A small autoregressive pixel model, trained from scratch.
Training: soap at rate 0.0016, batches of 64.
Rows from block 3 of a small autoregressive pixel model, named by matrix and row number. Rows with one number belong to one neuron. Each number is 128 + 24 x the weight over its row's rms, rounded and kept within 0 to 255. All counts start at 0. Numbers have three digits each.
After each neuron's rows are labels from the 100 images, of 14976, where the neuron reaches its largest size: "strongest on" is what is common among them. Only what is clearly more common there than usual is listed. The data: retinal OCT scans (Kermany 2017).
# gate: MLP gate (model.blocks.3.mlp.gate.weight, 672x256), inputs 148-184
# fc1: MLP up (model.blocks.3.mlp.fc1.weight, 672x256), inputs 148-184
# fc2: MLP down (model.blocks.3.mlp.fc2.weight, 256x672, transposed), outputs 148-184

gate.83:140116132125112119106120134189108160082111105159127147139119160116107114101113121067098107143107106117119133110
fc1.83:105132133131109124116130121172113108127131107106107095190134114105133121118106146132144146114134128104132112127
fc2.83:118176147129086122124155101083132111096127085121153120142112104109124156125149178142079119135131134080100120112
strongest on: finding: normal

gate.132:137092109056139137127096094171128109121139091119116141132151122152113098136144168111139141112135145111127107107
fc1.132:097113130098194149129131070149152147139104097128107124099145119157156094130102169175118123124156112135115093138
fc2.132:158160093116204123149137090146139105110137106128115121098127099137116131167099117139126145121110110136117120118
strongest on: finding: normal

gate.421:168138125141137154122132081151105163099164086097143095115187158102109128146138077126150137155145113098126129145
fc1.421:070116132179122137116120138126126142148148109144146126104097112106129121160158151143066104135093090186136107077
fc2.421:155153156134069120129121128107117133122110108139158145173091137109103120124144089097104124106117107124171161119
strongest on: finding: choroidal neovascularization

gate.576:111131101106125166105112123134107155121168132109149148123110137168113173119106118152167072119128103120136075129
fc1.576:125115139106127078135080138135129099118152109146134122149135097107108127108161173117142155148054141142148173129
fc2.576:109107138165110090113128128098139149089082140168115140197110080123122128111133139151095125101071122125143165143
strongest on: finding: choroidal neovascularization

gate.84:159084161113108134142099129103064155124104145122156136124122127171173114138142097113094099140124092110102075156
fc1.84:109127137144133156120206119116150140131139116128144121169145098135134129070133123119140116085139100151133155125
fc2.84:150114131098121115164109117101135107137116125092166143122149112093123116113144112137139116102133127092123165130
strongest on: finding: normal

gate.423:117148166119133076112124093128107116130131112117105146091134098083129128136117094100125113135134134112152094147
fc1.423:098151151161108162099090151143182115115149122130078140136147158152114143160138123149099150145115163146097171138
fc2.423:141156141138118109125094181124118116093143090116158117085105169155097111150145103098135088107145170147134155146
strongest on: finding: normal

gate.544:123098106135143092149104131144139145130123139166110116141105156133137123125072133138106161073121138127163078168
fc1.544:118154132081148142107132103152138140128085103143153166119080148106132086142150121106093149120103133154107114129
fc2.544:135125074140157117117089155156134144171114135127113138118129160167137092123108078162178107121146167124137121111
strongest on: finding: normal

gate.642:116174145167117112128141125102094107134142085121141178112150088115184117140097107157152142153183116152107158118
fc1.642:171141082117132121135155106149136097105183134098137128115162098135162105101138115131171139169118121105074175126
fc2.642:116138069147136143108112111116135147092093102127150105131114128122116161112154122131109100121117116116118120156
strongest on: finding: normal

gate.527:156144174157110130105116148143118089154088126106123125165083146135129170121137127125145089130136096176113161160
fc1.527:110137169119184153134111150127131144126185156121127112116137143092144140095151137077141171151114127136150126138
fc2.527:125102122150137113106141088109160115157121156135105116149090144113134115136186131138134128134139130122118121170
strongest on: finding: choroidal neovascularization

gate.199:103104119157119146106140124104093121135140120110126136105137098127156098132058147093099064122131126128126077163
fc1.199:136134117104159143160163146120121118179112152138128111138112142136132148097136119116149091131150135141147131135
fc2.199:168172122098125158100169124121084132150156157169152109114125132130119170143126103120151099125127152132097118109
strongest on: finding: normal

gate.221:145132151150154159124145159141134120154129179152154074139143175174112120116138132172143178141128119119097139113
fc1.221:123116112133159159099133071130125098140102123135108104124154133056143173111109160135133110151108168140117155161
fc2.221:133178140139098130067099157129129113134106130132143144104127163094132148154132144108138111144142129112142112192
strongest on: finding: diabetic macular edema

gate.541:126062156121119135161156133114127121159158119109165117110124119147129104123079132136138104121097063114135119084
fc1.541:132107107133134130143134117103128165157129138143141110146118170125115118126166097095132118159079108105137141089
fc2.541:125141116135120086138150117093142153119147120151122128120123131096143123142141127120150075133119099093136147074
strongest on: finding: normal

gate.253:113150095131198133112094155158142114083133145130145134075124104108164120135116151095116133132144109135141154103
fc1.253:120101132102161109193116131135150145136098094141097133113129138123116113106140132149104115075124114116149149133
fc2.253:150129129113128077174139160116186163122133122146140161132183154107118154108144102109094117116120118120165129104
strongest on: finding: normal

gate.496:123075112122156121101154166146157159137103139119134174122139112122132128073100064085132127099080055145130113120
fc1.496:148136147126112115116164152104120137153169124088132087128110150097091139083112149125126113114127134104142131095
fc2.496:106143152114136106139141137133169120122133116143118131124127155126136132125150133140117118143097155089118125095
strongest on: finding: normal

gate.248:123091112106115078124117091167115096142159080131136125135158142101142138088166129133086148127159153144122107142
fc1.248:127094124154088132104111123145142138152141115101086122138163119117140162114119148118141069129102109120104113108
fc2.248:137126085141086134141119100099137116131122117104148191084164136124115117115164123116156141101166136127115135127
strongest on: finding: normal

gate.55:115135161104145153123119133127168159137158118100130104106086114123082135111125109128093114114149106131096108131
fc1.55:140146181094132119121123121129139121094141138151149089126141094080088110132149101157142144162168083141128126137
fc2.55:146122111091174124138174099144123109132133135097040125104193092093114137137121096069138096126132125120144134123
strongest on: finding: choroidal neovascularization

gate.578:153149172132130138120181065127138137130184132134138146160121139137114140109123125162141138148114112077112159127
fc1.578:117182151114116143124164130100146166091131137121118162125148154161118168088126165111151129182153114105167130132
fc2.578:085110068132135122117064125111121073132115138141119087100142101104144119176120093111102150094127126157118137149
strongest on: finding: normal

gate.276:133141137090159137148085125110144142135091126127156135142164099143106113117118095143131134092170121176122160067
fc1.276:131135112117149196141140147121114108105120144135094173132146113107093103139114118138095165109137118126105126111
fc2.276:128115134127150153118129140136155133154108127116133152128123110125143109178107153157122085100105122152135099102
strongest on: finding: diabetic macular edema

gate.8:120128132121127165155143136152190131164157139085154161094154121084114092106115151143130087104123127146159105107
fc1.8:137097107109147153125134109105179166133134133073178141075171099128127138107113145154165104138137136118123104157
fc2.8:163103140113122090103085109115094138141151115102155159119118130091125134116151113125117132104115144142132140134
strongest on: finding: choroidal neovascularization

gate.560:118157129109132091159128110113124163104118128151135112112109142122165119174104085128137117166146112116123091139
fc1.560:127153131122123136149128142140140091140127150132123109152114128111123102129138155113155131137103149128096144126
fc2.560:170121135123103167133122142128135145137150147086142179079142084116163129117113112095131122128181104155159126123
strongest on: finding: normal

gate.649:090139124141150149133119133132129120178147175134125111131157114135121125111166142130199144099137119155141171081
fc1.649:152153165131152162095140101142106143101133165113088089170118130101096171186089093117124097149110142124120099175
fc2.649:089091095102137145114068135109128110131110139120099124141174118057131096119121127135138119121127155138135116104
strongest on: finding: diabetic macular edema

gate.651:125122137141132119140106129139132118150111149149162161187099143138085139136156133123089128138110120116087127128
fc1.651:129131142154136136134107151154100117108141112130154102114098121089059146134108117094134143161143110059113144082
fc2.651:149091089097139112130129116130124112130115148170114134149127133122090137153123120116121159139127188106112160146
strongest on: finding: diabetic macular edema

gate.442:153131123113128163124137128134107159081135126130114139150135154137134151140121115141140107110127106139130098089
fc1.442:167104100126172150123071091117165134130104124130140158144123104173105135114119154120133100131112146127101153142
fc2.442:145125112164154151113094141093097123141086123112124139130118127120102116149144122138115142131127113107109088096
strongest on: finding: normal

gate.314:166126123095136077151143089126136066135098143119166134102113130101097123147096095141105132129119118125089126140
fc1.314:079128124148098147150160111153149113102146125136125103153175077116121139091130097170124093133143113094094142111
fc2.314:113113106173120138152105123166127128094153142058131099140079131127102152118154135125110145123151131116172139102
strongest on: finding: normal

gate.441:150120159142112137119109094168121133151121141131127115148088131152113092103109118139158118156138123116115136107
fc1.441:168143141128095141109093159110108124142123135146118104125120160148096144170118142138132143177170125116123105120
fc2.441:165122138131148106157122119155110102127122092101107146102141153116127169133115136119106159100118152151112158131
strongest on: finding: diabetic macular edema

gate.634:118103124132130123145125144147136102137085123142103108131120155104110140127083152145101135091113117109137140138
fc1.634:128139094120110144129139115101094153169142117152125157147135134108137111162096107159142149128122132160123126106
fc2.634:118173140124149130140149140096151131163127110138127110137147137115139130127096161174100152100121156124120131104
strongest on: finding: normal

gate.375:106118154138150142142154139153100155128101072141168110159155129126105115142133123161122122123099143114125108143
fc1.375:139124091160082116135151114126116144096137092162194122115140134150088147097119132087128129122120098129114138127
fc2.375:092166116082083072120072086104126157092110176144106123144141170152138116113160144137104170071161131126140130109
strongest on: finding: normal

gate.505:138103149121146141130139092140098117135193102143134133140121146111134080110073156160078115134129128157136101162
fc1.505:154111086128109147122127145147083129100174134157117119143140150096115124120119175147137105089164165116077107116
fc2.505:132131144102145144101125104132127126114136094143118126164095113104139150095133124133099122129094156109131115151
strongest on: finding: diabetic macular edema

gate.334:136122114109181097093159098154108118172071117154123149188151086106128118151094141108115148077087146176112134123
fc1.334:086110135129134119149149152109132089108121134152101151127079069087124134103136133130144105121159162160132100127
fc2.334:162148114130141142150146098138140150115121122130103108133167090138137135123136157142140102114116115150113131139
strongest on: finding: choroidal neovascularization

gate.654:104116118138122103138145135128103094170132107135121092107113084145124157093123107088110165119141139084100137149
fc1.654:104173095179126122171142142158110149125189115130121103165117097104147140107158115166066137114142162138122120099
fc2.654:130142071160123099127143171147146201120157129113102119097107154130125127107161130144125125094153152104156104123
strongest on: finding: normal

gate.242:128143115126154112115094118115133160106133156176115102120114134135147110173132090154157142137123156110080138112
fc1.242:157166127164115084128097152119120118151143118140095148136111143176095151128167138119157127136127122099141132148
fc2.242:173147118119092143133115134131186159135097147080134136141106099138089099150159118094150110089143138186105108106
strongest on: finding: diabetic macular edema

gate.110:113100091124112137149154124092091138118121130107124131104158129130165109127166116127148137087143127101149140107
fc1.110:177112082142133149133159134133118129111172113152089147132103124108179134097166093116130120116143110095121105127
fc2.110:114136137120135110130056133122125172141136162142130136119122139129095086130170121134138093122144115175114154120
strongest on: finding: choroidal neovascularization

gate.528:108136127152145123157129161119149113137151074151143130119138186124131115112147123178114124126116119103159113087
fc1.528:117160115111139145088105157167151137089144121128092160125142095074166109118122153087111133101119115126137122118
fc2.528:099121110150157152147098158148127118128101102139141140156135179136139137082144113145120126142143145122152086159
strongest on: finding: normal

gate.379:168141110154171141111131146159177119119121122085129123117160101112097186149101095166143130113164096142091144142
fc1.379:133128154134091112093097115108128135143090106114170139126151173145136109147077108108136099126146132152125125129
fc2.379:143136156088109146092131080103196115071142170092141131122144150141150130144128100143142086117162117136113144098
strongest on: finding: diabetic macular edema

gate.447:140139091145135113139152105145052117107129129128126089149105102128141146125086142131137152147124114125069119098
fc1.447:176123129102151087114117152145146144089125129147148132139146181130122106131160130154118146107101142116135086143
fc2.447:123165124102120159146125148163130127142130143150114068149118115111159110102094145140134098117141129154121120139
strongest on: finding: diabetic macular edema

gate.269:094131119135164134135133156135124119141153110116125141126083121132152112058125106133126133115158148106160130149
fc1.269:138106106077096123186126124103119122145088134096148102135127148164128122137141141113101145151138125091122076123
fc2.269:134152142134126121146165150126147123098135138076136136102101131129135132148128122138152098113160104116091133142
strongest on: finding: diabetic macular edema

gate.461:135111135156087130129162147125143118110123104118128178149123145121136115145129125119116126128169103150124098141
fc1.461:135134142157123151096155097147096160089094116126125137133087139115116119154164151147133109163140111156129131099
fc2.461:147130192114107117105127127136113122152096164144116114134103096106132089123109118092140157155130143123149114127
strongest on: finding: diabetic macular edema

gate.459:114111147153114114138113170103111139174124150141130103116148139138183148108141110156140144148089119125117100124
fc1.459:102139110145131125147147136151112129150177150155128107126120124102121127135112136138095141130156114139137161151
fc2.459:121153131074144119157117112188139108110157123119118100144154136120125129148097109132141117143146169093132145092
strongest on: finding: normal

gate.539:136121104143157119150102129147114137154119113104128100101164108092138139138180149117152141142137112094134103108
fc1.539:125097103165130170116142105131136147143103114130096112120123148122147068108133127124145101151133106176151119120
fc2.539:086132122171108141115133130104145099128107179113124114136100119143164110115166123132128129173123116122158116129
strongest on: finding: diabetic macular edema

gate.571:128170136145098128120140153128118126153150096096149157111159134149125113144142127183143096105149129131099159146
fc1.571:142114105090139126148150120134124146166130112116127119090162064159097144123117123138125138106176129139116092146
fc2.571:125134067147098124131107110147086145162082120097185151131122166097116129080097111148105111134139141108133138137
strongest on: finding: diabetic macular edema

gate.495:171106096099153171153117180130140161122140091126121112179136077134119127107145180093072165120125124114141125139
fc1.495:129161180127135124102171127176126148156155177102128111129123145098137151129146142109153132093099139112158166099
fc2.495:133099109142131149188156110120180115139132142127124048130134094114127112138157145118139108139095117114117086129
strongest on: finding: diabetic macular edema

gate.472:147134120146102129113095115092141101119112144134081152133152127128122135127136150108151115141131129159120158132
fc1.472:118134174144144173087140150101127102098129126122132156106122098111144123126145140136132151115083148125112096158
fc2.472:151120160128137137087104121109094115125134141177123184123110104089116152132112141155137106155103131081111130184
strongest on: finding: diabetic macular edema

gate.614:164079134162099103172176119113147084164192132179097127114144133156172121134155128162132116109103088139133130133
fc1.614:116120119112082124154127117110147131170127123111134144154170121110164135099136134128097134086120078103138112098
fc2.614:121116130116151128149141101153127095154186111130112116159119107097134116137097130111109149166110117129088123122
strongest on: finding: normal

gate.39:105098095109132199165097150143123144115137132104133108134133116104153153089142139121144112157100147080105131116
fc1.39:149155138115089092132153122153124119118121136095148135181113170100100122140114104116126158148106118136127180148
fc2.39:124090099137127159155143130142127088137117191116106157085164116152104136076152147147166137133147111191154097091
strongest on: finding: normal

gate.389:111165149112126116154150148151134127100106156144118083108091114152078170131127140140104157101153081146099149109
fc1.389:158144114130161117076089159122129102106111119153169097137132095173115092095104125160155105132124156146149141125
fc2.389:118140130121146132123125140115141105125132138140066160137140116144168060151159151112138124160156138133132121125
strongest on: finding: choroidal neovascularization; finding: diabetic macular edema

gate.360:121102115121118158085153127139122111109087148086122156152102174117145096141115133099095102139082162147138129149
fc1.360:136157087127166119166127088196151154155096137136090150128170131152083130130130114135137090119157124133104138116
fc2.360:135143075124146131136084102126116126137081129118145126122083138124156192149117125144120136094090095109105144131
strongest on: finding: normal

gate.377:146166148087107140148129114106115113105129128137075132174144106143155116111130127128102123121112156106141156130
fc1.377:138151100093124145096121137144176123115157113144135157133109100127126137123152183124133144093108133124146125121
fc2.377:131086149121121117124117144118136125108093143164118152131162140179136172120157117102163099145098143161137119099
strongest on: finding: diabetic macular edema

gate.85:148123124151130111109118137093105112145108111175142140168125133122105111123092103134144086145130178137090135163
fc1.85:133147137134141120139098131097095142099160101144116120199107145116139115147149131088143114131125119097157097129
fc2.85:115120127094134107157122161112110155112120071091159135111133122085145098147133120121124141096112139117129096117
strongest on: finding: diabetic macular edema

gate.313:139138125131114154124149134137113148118114107151079132139138109151160120099129105148095147177148118099167148106
fc1.313:104110126107144131108148127129148116143124108137119131175153132116161085136113117165152086103162101113136130144
fc2.313:097103179139180138127123149144119097093086114114106179142083079146117160150121103096083114077111125150153132132
strongest on: finding: diabetic macular edema

gate.27:174135083114125135114139136132138128126113141150085113120160156142103104147131125157130125110148097184103094149
fc1.27:141123115121123136141136139156134129114128051139186117116134127117105134110101135176163089133123131089099113167
fc2.27:136124105138134163137159173160112128124133158171171157100131168140123124125120114160131131079141124111126129162
strongest on: finding: diabetic macular edema

gate.157:142109142082099100118116130187154118078182130160112142137125118108138137155096091129123134113128136121081129137
fc1.157:109148089118156138145098169151134110173073165135151115138129125096156150121148122135151115122147104126126109144
fc2.157:148150092108169154083108147126087126162100118147119119106113133136123148126097128071124111149156136141103062137
strongest on: finding: normal

gate.438:146161123141137114127105120144168137118119140113133138153111110127102116111130122125116109090157123174118092143
fc1.438:112133138079127118133148151114166143158135107136127146081125139132162109170111129137121162110144125059111161157
fc2.438:137155121123118130111090097120114121127117132153135158101138160136124125138144082123155121111129093103144075115
strongest on: finding: diabetic macular edema

gate.254:127125116121127114132134143142137084100138087124141147121116142162121177096137152154138098123073096140080123089
fc1.254:116099150122104149126102128191117124103075146134123095152105088115183160104122134128122153102123135119136108148
fc2.254:100135142125189154146179082156068133093113156130111113156103144166115111156136124160126097113102137118139134149
strongest on: finding: normal

gate.640:133130148152113135123102126109135117119147112115100081107166100137144107100099090087137141170147121122118142140
fc1.640:117113128152105158127107134096101130113104144107087096122152115101147128135095118164161131158123136119113099089
fc2.640:111103166096144153140130142148145141124124127113137111132110139126141157143135105162111119094133128158099167150
strongest on: finding: choroidal neovascularization

gate.619:137150111121155111148132103110100125119090087175097140111119088090111163122137116131099150147103167199120153113
fc1.619:092101092147099108076105143117109097141090122095133104161121119145150113132110172117129107096117116117139116116
fc2.619:118093098147159100134113103153135080103127148138142161150167144122149133116099072160150166140164145149132130093
strongest on: finding: normal

gate.42:121122135158102148089110134077116106156114131147132138153102125111104157120105125159107089142121125128097131105
fc1.42:175151146152116120136147128147140150099176130094133153103124106153140123163142115130085123135106124160106099131
fc2.42:105095119150116161140119142127165135083141138106127129101185120097104137082157150115151134129132150122175151140
strongest on: finding: normal

gate.289:130138146151100118124123097126113134116155132156115098161122151136071148124148128134123133147170164118131104094
fc1.289:114131121123136118113080153163123142153116143130102143134099103110147120112119154091121077118125107153117140129
fc2.289:127173106085107154133150171150146155142112083149127108159115159161144096128108158166117121128105152137133183123
strongest on: finding: diabetic macular edema

gate.265:137146133113123149134111099147133163120161133134138080155140094117171167126158118068121092131119127113155116120
fc1.265:145089125070145120116113105127129130154152130149175136187120122193150114149138128082103122116129156115115135079
fc2.265:149168107134123146087128097143095122101135122110112108149107119118122126117148129121147114124145138126119136114
strongest on: finding: choroidal neovascularization

gate.327:149114140104128185144125128099130129157107121085146121150137104088097126126109111138107134105126131140133099157
fc1.327:169124105142108174156108132122176115108106085109112100132121117100145172134186102116147118105119144151179130092
fc2.327:138123098158089121127102120150145125109076108162145145146094100089111103121125139129122146119155108128145100118
strongest on: finding: choroidal neovascularization

gate.607:107122100198135144168102117136144166134169125122121150151122152098138153125140144095124149150150142104068155113
fc1.607:093157118125138150150131148113105149159097101139140117124137109063093136062115133139114136109127138134152146113
fc2.607:151171113177154157063112127100123095138097122192101098120126173145144113121150140090138112107080170079116148117
strongest on: finding: normal

gate.444:128157127156150140133127114122112104138104137102158133119176094119105139100185125151149131109151098128146121117
fc1.444:130146122071148097125167115106153091119167129106117128121187121133129079099135093141112092134133148118111168157
fc2.444:129143142115156137137111102129125110139128133124177132126136156186174152110126128136157150133128117165082159103
strongest on: finding: diabetic macular edema

gate.557:125092180105143121090083089119122127123159112103145149152125158118170111140108132124095123079116143099094115136
fc1.557:145141147123130131145135203149114108131139129135108124094112147097141182093172133150120103150116120138140147134
fc2.557:133169098076076163134146158163153162149113124108121113099119089116089114116152104122154132153124128128135168119
strongest on: finding: normal

gate.419:130134116150122150112135129127113112142151139156134140168104161151166115118137121119159088091143135168127104165
fc1.419:136132130131182121131131158138099139143123111146095113159147171127113151135136134123123192147119130178117121103
fc2.419:144126122122163116154119095139138112137175111192100166093135138143115120128123157120173122167141069115139120112
strongest on: finding: diabetic macular edema