config.toml
arch = "transformer_decoder"
model = "autoregressive pixel model"
dataset = "retinal OCT scans (Kermany 2017)"
train_examples = 49215
image_size = 20
horizontal_flip = true
levels_per_channel = 16
vocab_size = 17
width = 256
layers = 8
norm = "layernorm"
norm_position = "pre"
hidden_act = "swiglu"
mlp_ratio = 2.67
head_dim = 16
fused_qkv = true
bias = "all"
qk_norm = false
parallel_block = false
inner_norm = false
drop_path = 0.1
positions = "sincos"
tie_word_embeddings = false
init = "torch_default"
residual_init = "zero_last"
optimizer = "soap"
beta2 = 0.95
learning_rate = 0.0016
beta1 = 0.95
shampoo_beta = 0.95
eps = 1e-08
precondition_frequency = 16
max_precond_dim = 512
one_sided = true
adamw_lr_other_params = 0.00092
max_grad_norm = 1.0
max_steps = 13900
batch_size = 64
epochs = 18.1
lr_schedule = "wsd"
decay_fraction = 0.2
final_lr_fraction = 0.1
warmup_steps = 270
weight_decay = 0.4
adamw_weight_decay_other_params = 0
Rows from block 3 of a small autoregressive pixel model, named by matrix and row number. Rows with one number belong to one neuron. Each number is 128 + 32 x the weight over its row's rms, rounded and kept within 0 to 255. All counts start at 0. Numbers have three digits each.
After each neuron's rows are labels from the 100 images, of 14976, where the neuron reaches its largest size: "strongest on" is what is common among them. Only what is clearly more common there than usual is listed. The data: retinal OCT scans (Kermany 2017). In brackets: how many of the 100.
# gate: MLP gate (model.blocks.3.mlp.gate.weight, 672x256), inputs 74-110
# fc1: MLP up (model.blocks.3.mlp.fc1.weight, 672x256), inputs 74-110
# fc2: MLP down (model.blocks.3.mlp.fc2.weight, 256x672, transposed), outputs 74-110

gate.142:124126098153172098132093129125171181155105143129165072149137030205167143103111075143086094125125151166125142171
fc1.142:139080108216140157130110131125134177153111166100182139106143092052088084092172134145147152166104138144103139066
fc2.142:192163137108100087101092094068144112147097044178146089141141097111109118139102125147159157133160061143102170129
strongest on: finding: diabetic macular edema (58)

gate.83:126098149136125174135091143164118119088133156105111099174146122065205066126127172132154093137092135171179145113
fc1.83:110133143150086067100127130113119102157127106158110207168075084133134154137181124129144111101204143164109133079
fc2.83:097134149130117125132094168105109104150126113135105141076046093120111135104113090088152123169177189143167106142
strongest on: finding: normal (86)

gate.634:083135173079081068131126087141144095133088155101123100111104153178122117126163146117137128184055155139145126093
fc1.634:123063057071138152126120053107117161121151151095077092077156105064128133088145127126222090128131084145146106076
fc2.634:133177126085103116092071182159169148208111119071104179145098052133098098152102132147155106165079143151155103097
strongest on: finding: normal (93)

gate.378:153128095101130151129177135093110176125094109113123148138102133156104170124076143156125128090090145117148143111
fc1.378:136132157108144084102163126172107107128099119190135131126074160178086114091060095156152138136055122151139203133
fc2.378:105103189150139064164085164102146125174069132065103121162176126104087099115163159116151146117148149118141151121
strongest on: finding: normal (97)

gate.655:109113184106091101159182115111091081128121140145086115163162109183082085136199129137110096164138154107102097157
fc1.655:110143134143110108058135122161161108212112084092106117102188128147131111105080104145072113118098128107070143117
fc2.655:168126095144103101137106025158082153171130155104099147109121100094190084082101120104137158114046148093122089130
strongest on: finding: choroidal neovascularization (83)

gate.372:066122165072120129175172090148182171115148065195185106081123142136099140089100071122149089154119148144213158172
fc1.372:130151131094118131113150099150121150152112161132155116164143100149180145128152162150127159178130178188143158080
fc2.372:110183098143177162161199070116091195094168086152133126072153079112172142082158129092107111151098116143133149083
strongest on: finding: choroidal neovascularization (82)

gate.244:180211114158141108162198093123092096070089127058086090145108167145141117171167204141112124122107115127125146099
fc1.244:175081118155132149141100127063207115118073138113153142091101122076128115095176158138133127113079112128161155067
fc2.244:164117082116118093103142146120108124131153182170124126085143133122116122075122113122129102171082030124110195103
strongest on: finding: choroidal neovascularization (96)

gate.662:157092081186140150138087129081127151130101059121165121123065140144170088073166140113131156163126192180147168062
fc1.662:158129138178096156050172141087166138175088109120194108187092134095144092155120084139173089134112144097119068161
fc2.662:159146154119151100088198100108141104143125098127111137110174161103162110161178075111134145136109197091147140123
strongest on: finding: choroidal neovascularization (74)

gate.54:175161104113164123108095102141089148119099088064126084075117108097119115162138110159109107151132146146151172098
fc1.54:077064138131155171114179108110183152166162107145093167166127158113059124149122146110160137111077161072074088134
fc2.54:108039118083153124147086127076116128136159154138122182133146162141071160161129139133128131101082179065092125095
strongest on: finding: normal (88)

gate.304:157171122099035152117089149199191144137104182158120186083089080114120135147110078146120078119159124104146157167
fc1.304:132134150137114201115128141150130147125159130165135120079189156122134148103096154163095134108130118156153111139
fc2.304:102132155126126160125129111122116119139130134098205106219112167114125170099156134170120155113086167114056118104
strongest on: finding: diabetic macular edema (60)

gate.132:144131089159167134180081147191146179152160104160131129110160082170118134116133118127120103124153135144183126146
fc1.132:127088141131126135091101173135147030147100176116162133139149083143065134157149157150069112081156136087030121107
fc2.132:087070074096108127169140122115095175130161107117151075137128115197093129162146166152123192136125140129108089139
strongest on: finding: normal (93)

gate.578:096157105091155084157077120100073159119136122121060127138109113126169144110136119086172135136119126135116095155
fc1.578:106134097143143104165132100166097153219111139063089124149111080108117108088116043072151144128109125109129070174
fc2.578:184077174136091166096164160117171124095153122148173155157145137101110092183110157183095104127162122103135171091
strongest on: finding: normal (80)

gate.528:098157089126143126146076095127136140082183181142105151190147153112057101139165095165153076090147192048176154123
fc1.528:165120114098115127141146180150106154134154113104132127151166171120165138144187081115140152112198143151173144124
fc2.528:153172113086097132090108095097163110130169205105107120056145116137127099130154126172059103103174124120118140134
strongest on: finding: normal (80)

gate.514:141107142140156050144132105139181072077094165141146109074151130158108071145137143106097140115162113150172129126
fc1.514:135071131177100135158164153148158203087131128113115153132131159142113098126133131080079165170123115144099135169
fc2.514:151134166080128122086137140106135016079066070208143123107196193096199136186146122097144151139215142119139191167
strongest on: finding: diabetic macular edema (43)

gate.614:116164100120154077133154108192103092097166128139166105117117124172172124103085098184130067130130046110096218073
fc1.614:100152114165117093161070115072058152144157110110163141107074093116109082178100137126173113198184125111174127095
fc2.614:131157121122080140169174128130136143088144053165150118087070069172148097116091144151189122146148140158117181127
strongest on: finding: normal (84)

gate.423:088122110144135111124123145154201078156131118167090163133126154104149109134164147108129099130183137065129162068
fc1.423:143157169126051095064184125144108151105130129101164112131142126097094178155111090098097093146157092118137100134
fc2.423:169145173128098096132129093127143176106085131097056103144084112155140170116138081128111123159096152149138148159
strongest on: finding: normal (84)

gate.524:172196130108078069123162149126145161151135160112146124134115103121066161143193154155116116165117109158096137165
fc1.524:150171135167125141149098162101132140131078093122167139085137099163062098151094188125136105123124107119119145129
fc2.524:078120087166120094079106141133111081103187047126082117177116093150156101194087192151123083115117179167139127168
strongest on: finding: choroidal neovascularization (61)

gate.619:120180107078051116121153136103135092093099134096152125171146185101134147122169159133109123141148120153145126157
fc1.619:099161144147137108061111122121112157122131061163161160106109144119102128169102140185164164077133138149089147150
fc2.619:091156137107110143077117100092187118180075171129195133127110164206120149157094093137096075124145136112147113142
strongest on: finding: normal (90)

gate.538:156150118149110099104153107180164164124115109095153114098106139083124151144172086106106062095051195151064143184
fc1.538:115130123151107108095146124107149122149091105122161111129157123128132126049155157192154095114125172132131128056
fc2.538:122152118131148106131154067128118131119091104160111092125109085157171165145073153155102121136103108189163138136
strongest on: finding: choroidal neovascularization (70)

gate.339:122158137185128144169132093155086151125112091087127074176110190138131154122065172146139171132106113116148137089
fc1.339:107130091124120178137108067050077068117112113037140126155168154083089081120099121121104100133162198091104114125
fc2.339:108155113105144142135119064168091066106093093190103098148080115129143147157097141177126140160116091123137123056
strongest on: finding: normal (88)

gate.448:090176123206153139192103100149101053148205060116149078120151077095174100125148085120133120130173117078143076100
fc1.448:132108092152059125065196103158128104130190125151126111123110171090092127138104074155180173096127147033075133155
fc2.448:139113128128139100091106080140135169154137121097151089139110136134153144089149140088113133127129133149185122082
strongest on: finding: normal (78)

gate.360:068154157127169111158116100187115195115155159093155107113163118120159105096156090161193094127086111086118094102
fc1.360:118101093142187155133109097202192107113091103131096119116151097085136085130122145138088107083079128117124129164
fc2.360:133169092106078160100108165095131202119159133146120124097143097158146146134079126094150137121115160083160162160
strongest on: finding: normal (95)

gate.71:153151092133116101117154172152064180148110076164105164129134169133147152130101136161133061132149070113146179183
fc1.71:126126107120101132155105125112126157125117097174145060099099233125165070136116160106134130127126153083111142118
fc2.71:109072136107133139101120125106138142178117119077128145132172140126096122110173095122136120098137168115085129104
strongest on: finding: normal (87)

gate.42:145096106099121137128104173189086120051141164169180112156195102153159096105158142160163128151125141139139120083
fc1.42:110132161142184110127115168119173141076135114158154182139105102141159111169153082153127106159143119119140144108
fc2.42:130127133169171097110151083125126160128162177094175159113088153150112118087197120117139137107110084114158097134
strongest on: finding: normal (82)

gate.256:012161162123123122183118161135176122147098192114151143079131154170158138088141123136104145201159133142162068105
fc1.256:172196102121157133164133094142084106151131118176121138148135174139095109093095148081141155148095164116075117175
fc2.256:077151125164120161195129126146174074091190126183148098087145162138049081086087091074093165088112156105055129150
strongest on: finding: diabetic macular edema (32)

gate.656:088104091217129111105196111157134154132160161115149105147159151075154088161140147097112097152195169108174113159
fc1.656:120169168164105152060103123132116125113107097154158149160120141146155181122131095091077153089153133162067149192
fc2.656:183156102097126126136193056082075103233135130113118116100123117096085129139124128150122103179163089084162121090
strongest on: finding: diabetic macular edema (28)

gate.442:119141154080099078140128144069163113085176144166138165165135160151074168174098189122126097099080124154110137153
fc1.442:144108159147148120044092122089069130162091157161104127089137120122136191082125099073097159108143149114121090102
fc2.442:104130104137140210117112097080213154106127145155077060102143129116110183154059187095073117095141145126122115150
strongest on: finding: normal (78)

gate.275:105161152164096121074158076063149148095142122100175072180131112117090123216128125150144123107132138118132110145
fc1.275:110077207122171111120137169161126119144154102077102119119173153149157145060136128146127087155168142120164088214
fc2.275:074155160101144114150120065071101109149135158164058123116164096150132135161163137106132156129142185150150104098
strongest on: finding: choroidal neovascularization (72)

gate.36:180106097148170109093161117136169176051108142088175171072134199173134149156139146124123113107073090157168161146
fc1.36:111133203076149107118097160108109136086194169096136126172155113152096159201085082108173135125185122111030162142
fc2.36:135095088153110106165130154108124072143066107120179158134137157093145169157133161188091074148198120121151101146
strongest on: finding: choroidal neovascularization (93)

gate.211:114167101106107186111163196118057158117165082095180124075126145123145109137104138101118100107140129169180133161
fc1.211:106164102140119163142169190102137144104144059114165126090187156137130085139066121084090109119119166115119168124
fc2.211:139135107164093119096149142092181095150114153091140060177065169098165136103104131120123138038117126108104157129
strongest on: finding: normal (80)

gate.257:057139077189130103095148174100084140103189120181141145146058114162173124145155073096121178062156089119140214144
fc1.257:089149153195195142137131087076154135129084120130147082132115085129125120178138173101149076094155150102139114165
fc2.257:125198163188150165129156127126113124134120169130136149172089186107107102090099139119155118137091086113171135147
strongest on: finding: diabetic macular edema (48)